config.yaml
tokenizer: "char"
norm: "rmsnorm"
head_dim: 64
inner_norm: false
layers: 16
beta1: 0.9
steps: 4000
batch_size: 64
final_lr_fraction: 0.05
Rows from block 8 of a small CTC audio transcriber, named by matrix and row number. Rows with one number belong to one neuron. Each number is 500 + 50 x the weight over its row's rms, rounded and kept within 0 to 999. All counts start at 0. Numbers have three digits each.
After each neuron's rows are labels from the 100 clips, of 14976, where the neuron reaches its largest size: "strongest on" is what is common among them. Only what is clearly more common there than usual is listed. The data: short read English sentences (LibriTTS-R).
# gate: second MLP gate (model.blocks.8.mlp.gate.weight, 416x160), inputs 0-79
# fc1: second MLP up (model.blocks.8.mlp.fc1.weight, 416x160), inputs 0-79
# fc2: second MLP down (model.blocks.8.mlp.fc2.weight, 160x416, transposed), outputs 0-79

gate.75:506437473416402510555616477532439545437530468487595488594488505453497565451478525465505424517573527492523470497523550511514493450455456405553478417509416478504502473641489551603501532524443555480594552496511471503534397492525409441478478517
fc1.75:464421494533422523507536427547453518472569519511486507421502521521476594545506498429515493566548455508516550526519497522517577479514399459569439499522487525596511610508458535508485512426444489493620479527456541542534381531540525408518436461
fc2.75:417408450484485565540482525436447571472482521591512469488518371511515531551474571497516470511481422490498495516483502595584538487502505445546514540664417413556485543494553513557457518489418537427554438560567538582523511481541484428533515485
strongest on: the word "she"; the word "was"

gate.93:437482478568450552523430532443480549428405496487513514559525559501451543511502482506504560467448488463618498519461485561487463512557556489471414457440522487562537490586421528560499461441567497553461523400564542455432374511552478490467453526
fc1.93:535519342487463481489507485531489592507444451479471465447482460485499539490508504436434512466467536507622551508420509547537552448429545457446451411454450531504571431574502544479534466541477467494531440434395586467498555516493432518531465493
fc2.93:615595432533565580576500529541558470569445528533466509501568519579548484530454487450455549442460503460471462552492481488493541548610532530562510600498529543552394484483537569485551478426456432519604527521539536571522505463510420514464475525
strongest on: the word "well"

gate.219:478525342443437476569499484611492522446517589513510549479474562480541513482570389491558482512518468468380538467449566489493424438513475430520493546483529486548475492511542513505514583422542511516496551480435526408505489532472472495496576575
fc1.219:487467624558549546513479598524585519559574508529428536588507477503454463502589432489446550505502488430534496526415461452514454548504551555511433536513494496502487550579418498404484489476500381533514503489517436599422470497515606459472370482
fc2.219:576426503506484562474572462515500398512548414477485456598481564567529446490445559520504479433572459673565506508517525563486425578514473398496482554579528468527490572511470496493526500543516433502460542523576451502433548486506512517441473402
strongest on: the word "can"

gate.85:472553563466498457461411492550472488505595601579537428428534580499467581558558430576528449389533441490491548444485549562469526472547521541505539474439550515490536544520550493503424534467427500513472543535493539423426577429561474553514511549
fc1.85:524532512547505503460524406424446414490436496549537488472531513447453536512492545483435540423434546613457439488457474481498603545526529498530523437532498503478473488465553481535491366502450441529474517602493582486491533391501474526581550524
fc2.85:540550556494411433492600447526524592506487545523555451506502532453474587557593415524461447459439508489533512501538553449482499463455477489426429373474545481446507403481582547584565468505521503522494468507470517445545475465573452518465608554
strongest on: the word "twenty"

gate.367:493492427512491524497471504408514579522510561572530550511531396463491494498528435551604519461417540463398389428449503508501386450500413545517521592444519542449488463444457470555480460499410455456481521559498485512497479529511465531539548549
fc1.367:559503476443550524541462391580526482452479562504415492389531476566433482494505531468509477512521510504498614474507420477498489535540512483594541491501495598517477518505467458364441481375427479499583473453498549396502516432593544419434537514
fc2.367:517477475398628446549484558514507495530445547443481533471425533432459521432524457400479549440494445499505487442471511548487475473515562547512462422472505609551569447600439440514501553502571523480514416393513473548478507474461421544451593490
strongest on: the word "and"

gate.59:442548556524533505525410491515501544465431489619541551520576483543543532489532558472488594422482534475475552414397477532473411505458494542549444535405541505469489549455486483550440459493498481525397549592544531450513477491592609490500506495
fc1.59:443479547478466533537567562505498400422477592551553497531562561493560508498548493544515537440547539457464506461434545447509464595492545471609588591484579504532512535538421503542409511445548426542476562441584563427519446519529532487515480491
fc2.59:513452519514545466486536482450429552432508417388540472555521502487549483447556462594493584472469461540502486502519472554508490490488480535472508422543589566545468430540443530463522492601616453537453411550567526425483518541503437569641555523
strongest on: the word "i"

gate.30:463476426475404520416475562562534497513574589445516433373474495573414555424421493538485476435470486449519592459473463577468501543554514467559545530455595566461466466535405469533522504445528548540512461555394544459453554476532512468450498456
fc1.30:490562529426518547537547500498544505503412480483397557564552512532603613468516525466512472530479646553540532540631473503532644485482456519447578492566476456494612541499495426475571561512502463515492490454500540477437468556596495503612566449
fc2.30:452446497473453537414494388409500515463504447437421558524473432528458453441449542553468490524528502612469463468504361531421488533410449506421565469522442485527596456489389445512470430473467457434388569475450529527442490490505512483509505451
strongest on: the word "i"

gate.248:493444421382393450425458538502466526441504558447539427517457470553503486470471490530562514474445546506430517456447537469490444569436517427456538524515528532487443471559495494607499485598526576495479429420510491531405521486425476514483491476
fc1.248:497488513476588501522558479529497478520510391534378486501460520573589576456563569517419544554489540595517535514557537595533585510487486515487543462575499460489556427561530553480589508506511471526531476598494424529489543556447465527483585526
fc2.248:512522446469425536400539461499434476513504435554471535593421476535516535526440544506604434529502597606502481495561481557462526510403464423493515476601523317541511541520448507512549554470475486534505520485490505382420492463422448512508538536
strongest on: the word "i"

gate.1:536405537490406451557506524502544513449522510488499421482444464415470507531486428448510543406482502474537481463398498402563551440533505519506543470540536433482440493525455484523503428511472600559462507448473561575487446448484498466541431535
fc1.1:437527543532568527452437510630428473458499559493449482557437410538538561480526575502519403565481549472526486542460574522458555445419523479484479506575437494541548516499539595411549572466464423463514557567499503454498525594478538446605461466
fc2.1:465519440556472523462486486580458524487555510359539536450512384557530510474541520520532485489476567518584441548495513539507516524458565424446487552515551526521572496571544483403483564413494465478529509417477466384512455585539473514398487518
strongest on: the word "to"; the word "do"; the word "be"

gate.353:476443428544487554434375528456537474426462517395403525436493440527491502524507611460481544494461503456455444517444410530521529457500498444486509518414518493411448498507496500505439509508494596538473502547504507434519515476512544509398549513
fc1.353:563529570393484468583569496536466486469552447509504412510529557456527492512531470514463441551562516441455522512475627538495450509453538548442449484564523490502575534571486513442593547530477531468491451492492525495532600504425446560523442444
fc2.353:447524519471433451499573477476485453480562529483524531540442393454470478501566407482520497603580492493470517446540454505472543408446531472510416475454525437477457496554494500453588544491528458508617572468484474425506488519455419504371550510
strongest on: the word "i"

gate.334:430445434507427604494491488451396460484535537492455527509491573508498483468374537473483448530578497561520525499482498584517517396402482484467460552439558442601466448501520532446513521424495450535452503559510508502529420563429434458459442455
fc1.334:519463410532539443496496471521527584499355474580477492531499478502471477565489488444499416377516472538606516511488415473462602548486496476500526379471460464491479469609459454620570453454427461514508606528471538452494406488531425453499439537
fc2.334:590582514593510648584457488505535641533481544494485495467548515541481532515463568531476498522431501467404441556548507570457498558565468456581545580533503434545544492486567482615474401470442460477560548472499541488510472472602534469588541464
strongest on: the word "well"

gate.191:489422384544524558526451490479480568397501522509464438437475465538458461495466547511454470519525511457485583469545586548560537537437488567489443481468494542548413444558500501571538434453529492550553526454512485562562518491533468462463403446
fc1.191:512555461498444485579475469556564566499557434587556533431543551557506462472659506465509500568471408540477536560461596547476369526474487415543485505588447504535534502465516561454555538495473474487508437577486477528527617506475458546367465537
fc2.191:496481455514450485504585528481457453589543497489450480560512473464503466467571506495518604562509443559509544419411454376491519433547417522474452476559552551442449511524537526520573505535516520588514438521486454493414458526465494516514532529
strongest on: the word "well"

gate.122:529499422524544475476501490495504499560478557532463442495528523596503526407468461431552426487490512575473549495512545484446436501467457486513516546533495490492466585406489550470573542449531425439518524478448534479470538415400497503481433343
fc1.122:441586477544512526504492585449478473504480439489608479542453440471427507579559554479513513469496520501594455622578477507531494478593556501521506492548514574565492465460536400512478492510513474514480492493488448505567582505433428541494516546
fc2.122:412541473488487560505494512418504491516564494484463491565540433464571506467534576523515535449505534470411530485584522625520496542481511500594490516532562498496478446495469419426546515538544455413492461539537451472436438602467446495431505511
strongest on: the word "the"; the word "in"

gate.87:517560627550475554512502551461521551470443461537477517456474485467484493517585399511474476560535501494489574514507438517454507528507519486553468475487414511494473540406529449470513454442468435554494476559493478515514403517516514483552366414
fc1.87:503561501426521403431456458429503531465507631506497593422567431578500353492476451487457504459408439501474474432434463448566488467509458467538525591506556596535475542437523497555499479453500423374481530438453507495542543478561457447429482460
fc2.87:435544480467416545544545453481502485448585529558569553501427465505491554581520384433446520513428497520558406516446471537502403485460413506433494442476509556545543429509457580478450492488507458546474473436525502484588609465462388593478437574
strongest on: the word "your"

gate.360:500459563560435428473464436470484527548584490538541490546445545459441421567487511496493506510546462540532428411469543539535545406404505462531470590515486494533481483514501411493502483566394475513520491512474483560580459520462455457452418497
fc1.360:558521438479434484576470527563408440464485387526481459497477567462484528509495559490489419539472450478519491476461497487484538469532448533470411420511472517429619497508516521440464513514512590524472585532538518456416524499509528468647524537
fc2.360:506491547572533521503450438450515599533471595501424536505489435447428427507564543560504537431510515533518426480536486529539485490403561438512433520511527445580466501538566486437426551465391466495562479484460461448511426537627482477487418550
strongest on: the word "the"

gate.53:529580510506496528578553517590451415516537509547526513560463488548616431526474536423452638510527420475441556411562496500539457460492460560597475524465482446463470514547497537416512592506479495411532487593536519448525604535507523543618550558
fc1.53:547490533431496447502447490486520509532440526442527507479537548513449656506548474532501412532558502515524416521521428466507429517540611380409543444458420503477543600595429471506490525514496531519538534487513540539514457554456528519481594521
fc2.53:497561477515506493480489412539477561507459551414485483488557551567420490491558512416495455493536503441470539569508627531427440432521586459526504517547472500460540612458489516563439462510477490548497579451548525370484541506585540496494599449
strongest on: the word "and"

gate.218:518519363538477514448561463418463492528586449471559428407513487479468512479392541515539471482522594451420452536509452466449499460578524446524422486522554479475513415465556444585489411553477562591571567511565584486470385462451555550531483427
fc1.218:546532422508451505458536493455463550529498502486476509498477515460530417506480549491582360539554501536536520566551548520508417480465490359508471543622493447524479553489515518516615529448492555469587497623450509500503443527503482554537515468
fc2.218:444519414463443548518576529456449508512462416461417491430535521508503512464516577553559588506549473461428548514453501458484543450491402504483454535492561532453535407563503467581583519529532543506462527572483565491439460537506492540561538416
strongest on: the word "you"

gate.414:509467483476445556473630529482509465485426530472451565493530512465567607393480443468464450459496442446471488446523490475482456476537461452444520456425437438415517556516485462577547460531584530386530584442480455482433483484559488552497584478
fc1.414:457418554543537526518432468505502591457486377543463525565529386480571470455534497587526515450551573464548491500468482454552437502490494543476420534462610521544503442594379471452540480531507425501480470568419441402502421555479464544419441545
fc2.414:384458560364469477466399514530513474485549484527554522423520420427625488516422522514484416514545536427590598503451491468549598434486488563488467489515524469465552544474520442503500486493474557468488497492494542613521457529547455598403494540
strongest on: the word "don't"

gate.286:583509524585501561582452530510506467511515464490428437481449495525478488486514565459506510448526497538456474530547540533562483590525515518550529540521502539522433461506491555347533629482541501596554554557437487492473519439478539490411435463
fc1.286:553428469572503464432499512490506556475452425502573484512592545524489492475532514567593477429653439519478492567456408567512490478541555446457457508563526489609498480577483470558560507492552389373525526620462519433467440537533513473495556491
fc2.286:495482486522569505496491434417474456531495570531349478614525558484442534529542444438474523533530377511545519499524512524525523469492492522460525444507440418540501417513505560479511552499485440481597498497497599520523565399515498461544419442
strongest on: the word "you"

gate.0:468452419492437537521450450585406580524419511524420465444494486531480509573480508487491484507386470460582608479487443493454503507464449452510495440536535476496619513604426472461411479511540427547478490512478533462492481567472480476465475483
fc1.0:479472397452523462490439478498376477480511472490540550415473525450517361467528525465506458488523546477607527349484539527518474531465535525525464459518401508451500612456435485482564507471462531538502455528488499486481545438620448475596436467
fc2.0:495491512496437511500448452620510441462453549529413550510518496495526580442565426503605453527491532421576561486403452525477501441514462465434532489565569470492599483485488481513442514488421492539396536492479546579465501465498534509433369506
strongest on: the word "what"

gate.109:522501545399444436477474419515453529492516544621467495536436482522549517483377516452468539474506556538545405474373575469551454450427528485510470551525569504544455537447520561492472510511491562473510421487485481527549552493542460477470578510
fc1.109:530444506405493450446519454498453446536624438571523491528534399542487500496472507527516449487478534533502430523442492557485530519438550490453529511541515486522579490488470489458437489490472536397481531426489435515480479522526592519513573506
fc2.109:486517476507544535485474472532474488468486608304419483453541513475534438497500619578524508479519477507492442539513489545454500541528550441520544556468516440451488514471487411539528467484485498464577519498545550455431368643509546517434464471
strongest on: the word "i"

gate.13:559528467422461486580623602520479511571583543561482488426479454516481508536522459556524520565436506487487551447539501508540473467516436538464572485438455535473531624495428482483517481563526609433488494442484486429514458480461479471588470460
fc1.13:539449509563488569518551478416512493525485449472419475478548523457549503431493455534553517523530531620426508502553538427481418512494493441539417534469401572562451505475519576490510519513535398459511548540489536501576388470429450494553455458
fc2.13:436516459531474522541538497548546491518579534533491462527500371524498500504469527493521582544505434404413556554431476438481487533472461517451490559504611522541554460582503495570462568457500538507584521487471572459461508522498437505504553548
strongest on: the word "and"

gate.236:530510567512636498454493468604533432505502545553416522385610531628472593505465499459539532522511463522553556504513411490493493473603487481460500496452435469456438550474501527458502434480497538529467465506466528432431595509533557524539566541
fc1.236:613480521499524549497527457512513497512405567506524482520490406543466464549471506598539453455525593530572489504552482354467519579479437489520588490534523502405467465541489461580526510513478423552543469539492512596506488509561484542518460528
fc2.236:455537607516385462438446473545493476477532545405429489479491430514536537460475546607524513461537503567529531484541533498493503528426499480452520515423444523522536396473574493470517523502444517478444519515496624477509434613515522386494567459
strongest on: the word "all"

gate.397:469516498466552465517585525374531472436453485460578499572519539502507516442513622499600497537381463456569515461485467402498559486545611503502542578451501458432424530503568535550466486517479535473435562485632421468582495476548526480426538496
fc1.397:507519540498400539435489493489467410509536497652442461495458546554440562491381536434512353495469462461576576513531538572464540528466564416457505411514499449477473491594510471477581555541497453462553520501495555415527546489455496500551494442
fc2.397:504469505436498449486589530444504387525508541520578507415474536464473563501494477444487508521469510530462416524470527428478552512410506437497517491422536578511559469449452516498491561504643407465543539415492517396517427504490516475475525541
strongest on: the word "she"

gate.259:544584600608447490463443476573504557528502605470445457461436494489429418515542454472519512514473508510569584476511555395513419614448467429460513552518545473443560512427514508510545525415459443561515503574429483532516436574566483454487394544
fc1.259:483493448553480412530476425527528520513517504345450560502464440519520425468545558454470423576565408508535562462489505541495437429455425471589489521448512535509509557546571539512539528512517511512509566607464501557558492616410505506432496486
fc2.259:491544493468428540523544525448511517526540535577572495477418491480476420417461405431532521478422538521399463504453556492478442535536548498487501476490555509498404452458456486527437372517429560511556546416464486591543564364471470517527453426
strongest on: the word "to"

gate.362:495523542459390499514529453461548539491517618551532528414533502549509478441511472561501457575592442607510576464493485429480564564535471483551528513530511440532463587451476580467511462433486427455675573518491544506593465530464435489514424430
fc1.362:550485568601558531436413461493533461552545567573424485451517507566427504541458492454498494447420590491520502547467476498480472513457445516466431550474430577546502444373573435443537458435535444469424456485443449555465508482568550474493496467
fc2.362:526511509519571515516541430556480464567631464525467485489456486424499467552504489503416486557422468538544459455485540495537446447570452437509462568404588559528496394514502501461522449468510453669508522389513434460438468500487504500384464546
strongest on: the word "she"; the word "should"

gate.262:549466471541522494521456487515454487599506449569388398568599495543600526555480595497509577453527542536414492374422489427500547526505457552500545420424544440450476438507537499515552534518439570522551462534405532464513561486513441388465500595
fc1.262:607374452600466594501531484415481489543524479443520523574500496405504489524510394463489466549477465509523385574541502485460415455495553476426490460507484456548535572493484487494451397584550545566599449474460497471511507476496588485526508483
fc2.262:446510477498452492500531522481505517499533426508476557509466543494481548508556389454591535549504543497621494599473557492512457400426476489399467444512552512526622481570419551504431470504416571504468524391439429485516537491523474510426498523
strongest on: the word "i"

gate.368:478477475448398446412450507482408532507360479544509542530505467447491473512463470510553468508467472428538437469450477479457531485522579380536491516449526460479428513537507495563542462535419594497449608424501461471532436483556544466431463521
fc1.368:526451531512399532515509486402593452520528521491493531447511627498476515583452516442544521587506535456499441481644482501510461482501482490511544542423460499529514612396626440487534500481403527470579585408578495539563477450534604571377516466
fc2.368:480460453457599425468486492519439537586517434551557483597547492470482415510498575431467420481507355487514537521429550548540487509475512487511485465601491443517548546491544515525503496527476580412447485581489478541493529503514553441547475489
strongest on: the word "and"

gate.393:470420467500534401401495614528527474484429446514548479547499500465576544453530528462497430472569491533561481462441561536497603440453599485400511430512470445472515547592469491539543525541568470471467488505381469455452437517423417514460482547
fc1.393:436482538549564527585525431474479581448666525499435490441419513510439547485512597522468500487582464523472535521504462519523441599527425552618497451516504561537498513435391529470471511527481496504474556601535459568520543567545624425553524470
fc2.393:526534393561568462544521503515481560566380418537539586630604467477507486422540578461429460542509467490527590511500431515379642544520530555514569421464450551444440502434499509512555511420450508520533510601440490499562454556452571427482490548
strongest on: the word "and"; the word "of"

gate.227:446519470448537493557478471504509590500514394535480404490531486437504500507444501437559481548476524462490459578505603473550468526508582489564462455537504405433427507529578441581516405562494644484506396471576437510494446529441428428444505519
fc1.227:567505543458554532509507471527455481543459510480456502502486490515518531466512444496459491458480472551577511457560558381510472547491461418511464494424492539451593466535422577393538482436496493427556603450477554569490324504517478508512488452
fc2.227:491516551493531503574489421532477612476428530504489510506458533483494512510492444441420464445467498537677488492569516512628488459535578476557507407482447583566433574390467474520489413420487463430499469456486471518520449562514462484616538476
strongest on: the word "what"; the word "was"

gate.251:532480493526533574574549497516543557522502584452464489570634489521590546524557528548603607531460653519494506473544552503486505464541488521568529597510557495482507542468499480542475582482500493483603452463515456316462563506532515563445511552
fc1.251:515578495534431489488487521421486599477531439516580406542565560504529522454501523562427477562474559480533462530472518525474567439439431538452414510500482462452599462600567460594538543565416583492506475443485533483494518479529468517472492483
fc2.251:487536484469485568530507559457483497511499433532482567440569494482568462529534516527473485603353590453512556511435502534486555414525472558533448547536487474374575462479586451600543440525425560522495523461413497512497516448467518492497557529
strongest on: the word "was"; the word "it"

gate.125:537481444480429439520502441540524490485493530455515400457523481460502500568541379521534607434500418454620497522456558443531540436576461478484550506559623518504506464489485460623507478533460563553524477481478592493511501460614472540483472577
fc1.125:439570459589627554460485556536412501509496544417453513548492525566419476496519578552460500544464498525479471632566560581505435494497526473542518556574475451601557603500513539416491591499613478502426487516529474447531493494432510458513439466
fc2.125:465526467531481570474553466516439506464511479388566464446512449520447511419561526519486531565493544533590477513476531511417491571495533526424449524599561484466503564549475496418546538521569496533496513516497431399489463584541501553461493497
strongest on: the word "to"

gate.12:522541428586558471589411482517538616552541536466571506574515460515423476550503508494564532448502575494553524504536501496493386400497426463516543501599488495562506544397460413492372454507456471509531530462520519489498520460491535464573471506
fc1.12:459548525487504481479492519524545416530554491473441438506438560506444560552538421462584562449583473497474495409523518480432440549505533567461586486451498558456444502475453464444517495486472451598410506540521465504393522507477598463528467552
fc2.12:494518517503574494464326531447441513437451513527570481493443487527441598492454538518447498544553465381556484482510436468573576499479449449616524513556471521535429612485390431525543532569485448418526460466504511472510492501530459476549491518
strongest on: the word "the"

gate.346:457495496541510507485472440526464644610460405428474575561522482558458486430386537494468459506531498474589500581447447558487571468402531474441472478463515470534522414567485507452507517468502419519552582443489450444581485562505419518348404484
fc1.346:520429434582527575499446559430451549512435483565433518500513481547447552559490563553559533490533556499564468539411482493486512506449515521504492577475613393556380462600469510600550496473438505588483522508551475408513479553525518516433464545
fc2.346:529559581540461534552542453610510560503485563582412524482521582535462544496500520535535509528486473522416528607553574525498578568531495527515530482483511428584519459452519619600444432417488566499545559548517500463563469483572558432576533416
strongest on: the word "well"

gate.365:486462493453543506499428514543572533432453481645481492575428501499477490499473518451537530469467594454442518463460475493487565555406514447485585565588493417516413463533535451533535428515416393509528479512572462449451428507514531445550525420
fc1.365:495446592572553553563466412519510512530472542475479484515588526565519470537476492556485495479512460472567564501583541455547499563567427525529531496437541529497496459453472470483320516458495503461464515384515513574493492515630539455511506477
fc2.365:564572585604598496437399443472459531633472544439541537502523377516514459512469486535419531502522401495625505526482501576507586523509427549546490517478474592504456490508445536427501511530479469403582523567507551633552543493558424526556432514
strongest on: the word "it"; the word "was"

gate.54:515483633506458490453473546496464532402565484578564545523472518469474543437431488482458452468458550526551416462426473533532545478556439566506437443494454462532468469491551476548501482546526531481469451476472436508531534497494557497544503590
fc1.54:590568542412487472569474463505489460462600464446532481412540496477578504462514490463419553528553598578534497419609577502544514517532587523483557456523450552417531474373523547414541525468512514517493453550581540569470481490438459482547470451
fc2.54:481531428525624509480541581475458551455458497455417453556481655521547552477535458510579408481494504481434587570485587505492491544496459541595566470556428547505518462468500597512587455543592441487483437607561577505480565504435391505395491459
strongest on: the word "to"

gate.174:611545504519533465490489480555471503403592517526494438455426438545452473451475506410507482390490476578503500448507511503458419458456444464503438461492563528505442488433539523600424473473465441445521463515464435520443397557489465418551541457
fc1.174:504520462562511509539434553475548469511477491437442434473440529471525485529473472426446513425526417497500549531533435487492524505446475630469532509561492465504559500445475453499503541536479472466442473547449551534533539508595488423467522445
fc2.174:438502518442396512514470604496536504636469508477495523449526451480522487581536444532564439578559463506525538526549547504587470446474456523484541532563516436507544508486489493450478551535469539521527430496548471448594540513534488581603521605
strongest on: the word "was"

gate.265:540475496463528490543613561484510482589531484485462546448559488512470519522465472448473480552563483534540486508501454510552606467451503476478559446462568516471569444507499597545551448534567568513519523476459424450522580454383549540490492529
fc1.265:447460369382520511407512564382483458451458455568520507586508450552512475469493506504517522393406527500437410492504539536430503502478571390470464640435487433494454466568519467455431468530441464492455556390533499467364491468464448435503487530
fc2.265:445463572403424520399486477528489560496408592549513582487484505463489495507509481527497501567449542439558556579483566451459560550551524422518430452491525448546551428500500524486469544486464454487547475379504539440518526497543513463532448467
strongest on: the word "you"

gate.173:450524521540537523618526525518416498441468409449470512559423459438575448499514560461427584438514440511469515508512540569575480482493570597576502401498420499411565434549525505474465478528498525541465541561556448554468474554514484406549480470
fc1.173:537525445598474492440478503444558474558487504505617507472585552595470549450525488519537461546531424507496529492488501488483606578568446465508478535499536521571434516480442556512549526462518529472631549444428651474540560345482559540474484478
fc2.173:402512549447549548525505541463442461424503552465498516531429441453575489530448536431476609456510493498412514494549504594569524469490580555541499499453372465479513490576539464470435501585499489494478484515668446499420480635525442471557509501
strongest on: the word "to"

gate.244:572431498419473413485498501466512533554552400572478520546552502527525553405456439472513544423541461489458541514488459523495574527381523540422483447431535450544536422575532479432522516509456471475502487536504523461500464467518389489455548506
fc1.244:519522500488535543421540553466562420462471489474511444474474525520530499585516507469500431523456489517528467556533377608479508623493452518452537438546414497473477544533483539432425542461514514453564513469480504562478578523536500561572551526
fc2.244:428459482407545551385466496436508509526510465514527585506500482536529535490505489489560566489443484530501485522490483565509444531542609568417550502537560464565561539458434510464421464547575522553427484412575499494428557469500483678435427540
strongest on: the word "i"

gate.413:423478500497506495495454446504475539460467552518446474567535553516602488396484507536452568385473506516461458420389562459465563566448552515453562505548477501427378526518412469461457581484559523498471517478507509442456532376500496498498514465
fc1.413:439495544550430439532439458442471471408507557510539466485535593515529476547576584524433489443449377471479570435526606491495539553444528506517528455450533451475509559415549515484467546480451528531461539512467528454510504536572526400503490437
fc2.413:472525516429507484590509519508451542368494511502447491440511525519512514516536533523512469531575515464521576585567482451470509519519494429448542336415501476572505515553532560494526553441526423569496457501491491391510445603461430514541539480
strongest on: the word "the"

gate.196:516472505581468500538497480485392562503428497503374570538542534523512510457538555533466437511556466525545471458490464572496485430465554518606421515429406453538479558538443496408459563546452561482509505468526470355601531449522525447451498529
fc1.196:549447481564534502548551487421525475564485475508404494501561478495611547389509578521437458488599489511536520454461455593479581470431584539520485514486506483520412537543468461424516647537487539487523469470471434419525598487556493477403537517
fc2.196:513488511551558445590519395539474431436568458492434409501484569468495484602475557471527508442551503572577465577530502374513506514508509501381530394499534446526533499499578558536543456436487485541456628508445499455514479544579500476561514480
strongest on: the word "it"

gate.385:472444500504432474495421469532530500585438530499500568494429474430558495473469442476547542438523565498468554497564520493490570543447520557471534390471465482464451542474490444449538486397422522554525552484424459519512453480522522494557534551
fc1.385:536476595520637529515487501553542514549525519564459470428484510525512443444513532486443519477460494450494487572510485498552512585565465527490566496503549466519531515415460537486457509476556422447581486505457522478529602455497557544622467411
fc2.385:498537606522490433447435538629501504463467538488554415441516426532456504435453512464528490464571496433502528434516569547568521487520545564493447479489499489467526461473540525457441609490521515500472486507634536520512558541478457494455450506
strongest on: the word "the"

gate.284:513586480492499490499514504507506579546426555508488528559543496550478576502429524523510542504546495533471574464608513492488612545573456508584530526401497549477419548447439493603552556404474437451555552474446563510534429481508451514500516429
fc1.284:433462479500395535396388455517548529594472520454524555510471548502512540501471485496521555605510533446585621496453519536462508461521523484425378551545538569546453467471535510459568549527548468505441496518479486510583555571493574578560527553
fc2.284:529432481483448484496490493568543558572499431515487607394503489450519502396492467522561414554552493539493585519471523399479448519541508487461446408481519577569572415399559468550501375484483522394465573499503527491563443493484509563492536449
strongest on: the word "the"

gate.44:491462512483442455437377494456501508366547446532516520531497518441536487482528496555422372520464497609634437413488462519447434448555548416473407547477505607480442432462545580514526450482471484564438471451509450514442473519460523549430464514
fc1.44:441517503509469450546501456525579473579405484533581520495443507445444479480504475539526543497398457432478423528416496467492530503564448478558452526528556586545458529486488540604476565519443448521581538521439602562547482459587457560510540439
fc2.44:481453507447458499516495504426508622451487418573484481452458516465394495566433469471480522542511483407610429498421503516437432523481477445394522463525514494580564501487521435559595461540425517559472525553455538599451527486563477522576438454
strongest on: the word "it"

gate.258:471508573444471566500461569594492441488492477457504452501514449458562579533566519596502494527529512479582454482458585567478450464548503504418407479492579501394547460610439522472535569552458618594482532500503538526504504539487472587454474543
fc1.258:560503550584553510513504462542497526582544542532458579516478486547433511501534525560530552465455489497534563532547447486465477624586450580588456444494444593558487446453439535397465528477458415424468592499563482510492533490570609431552433462
fc2.258:389376441488412506518516494533528474467545436452486513515497521511462514459473558536493450556503472430440576565517585509493543459499468490470558527578492519500558501438525511525427483498483562558468429557500453530482438558470682426551607448
strongest on: the word "and"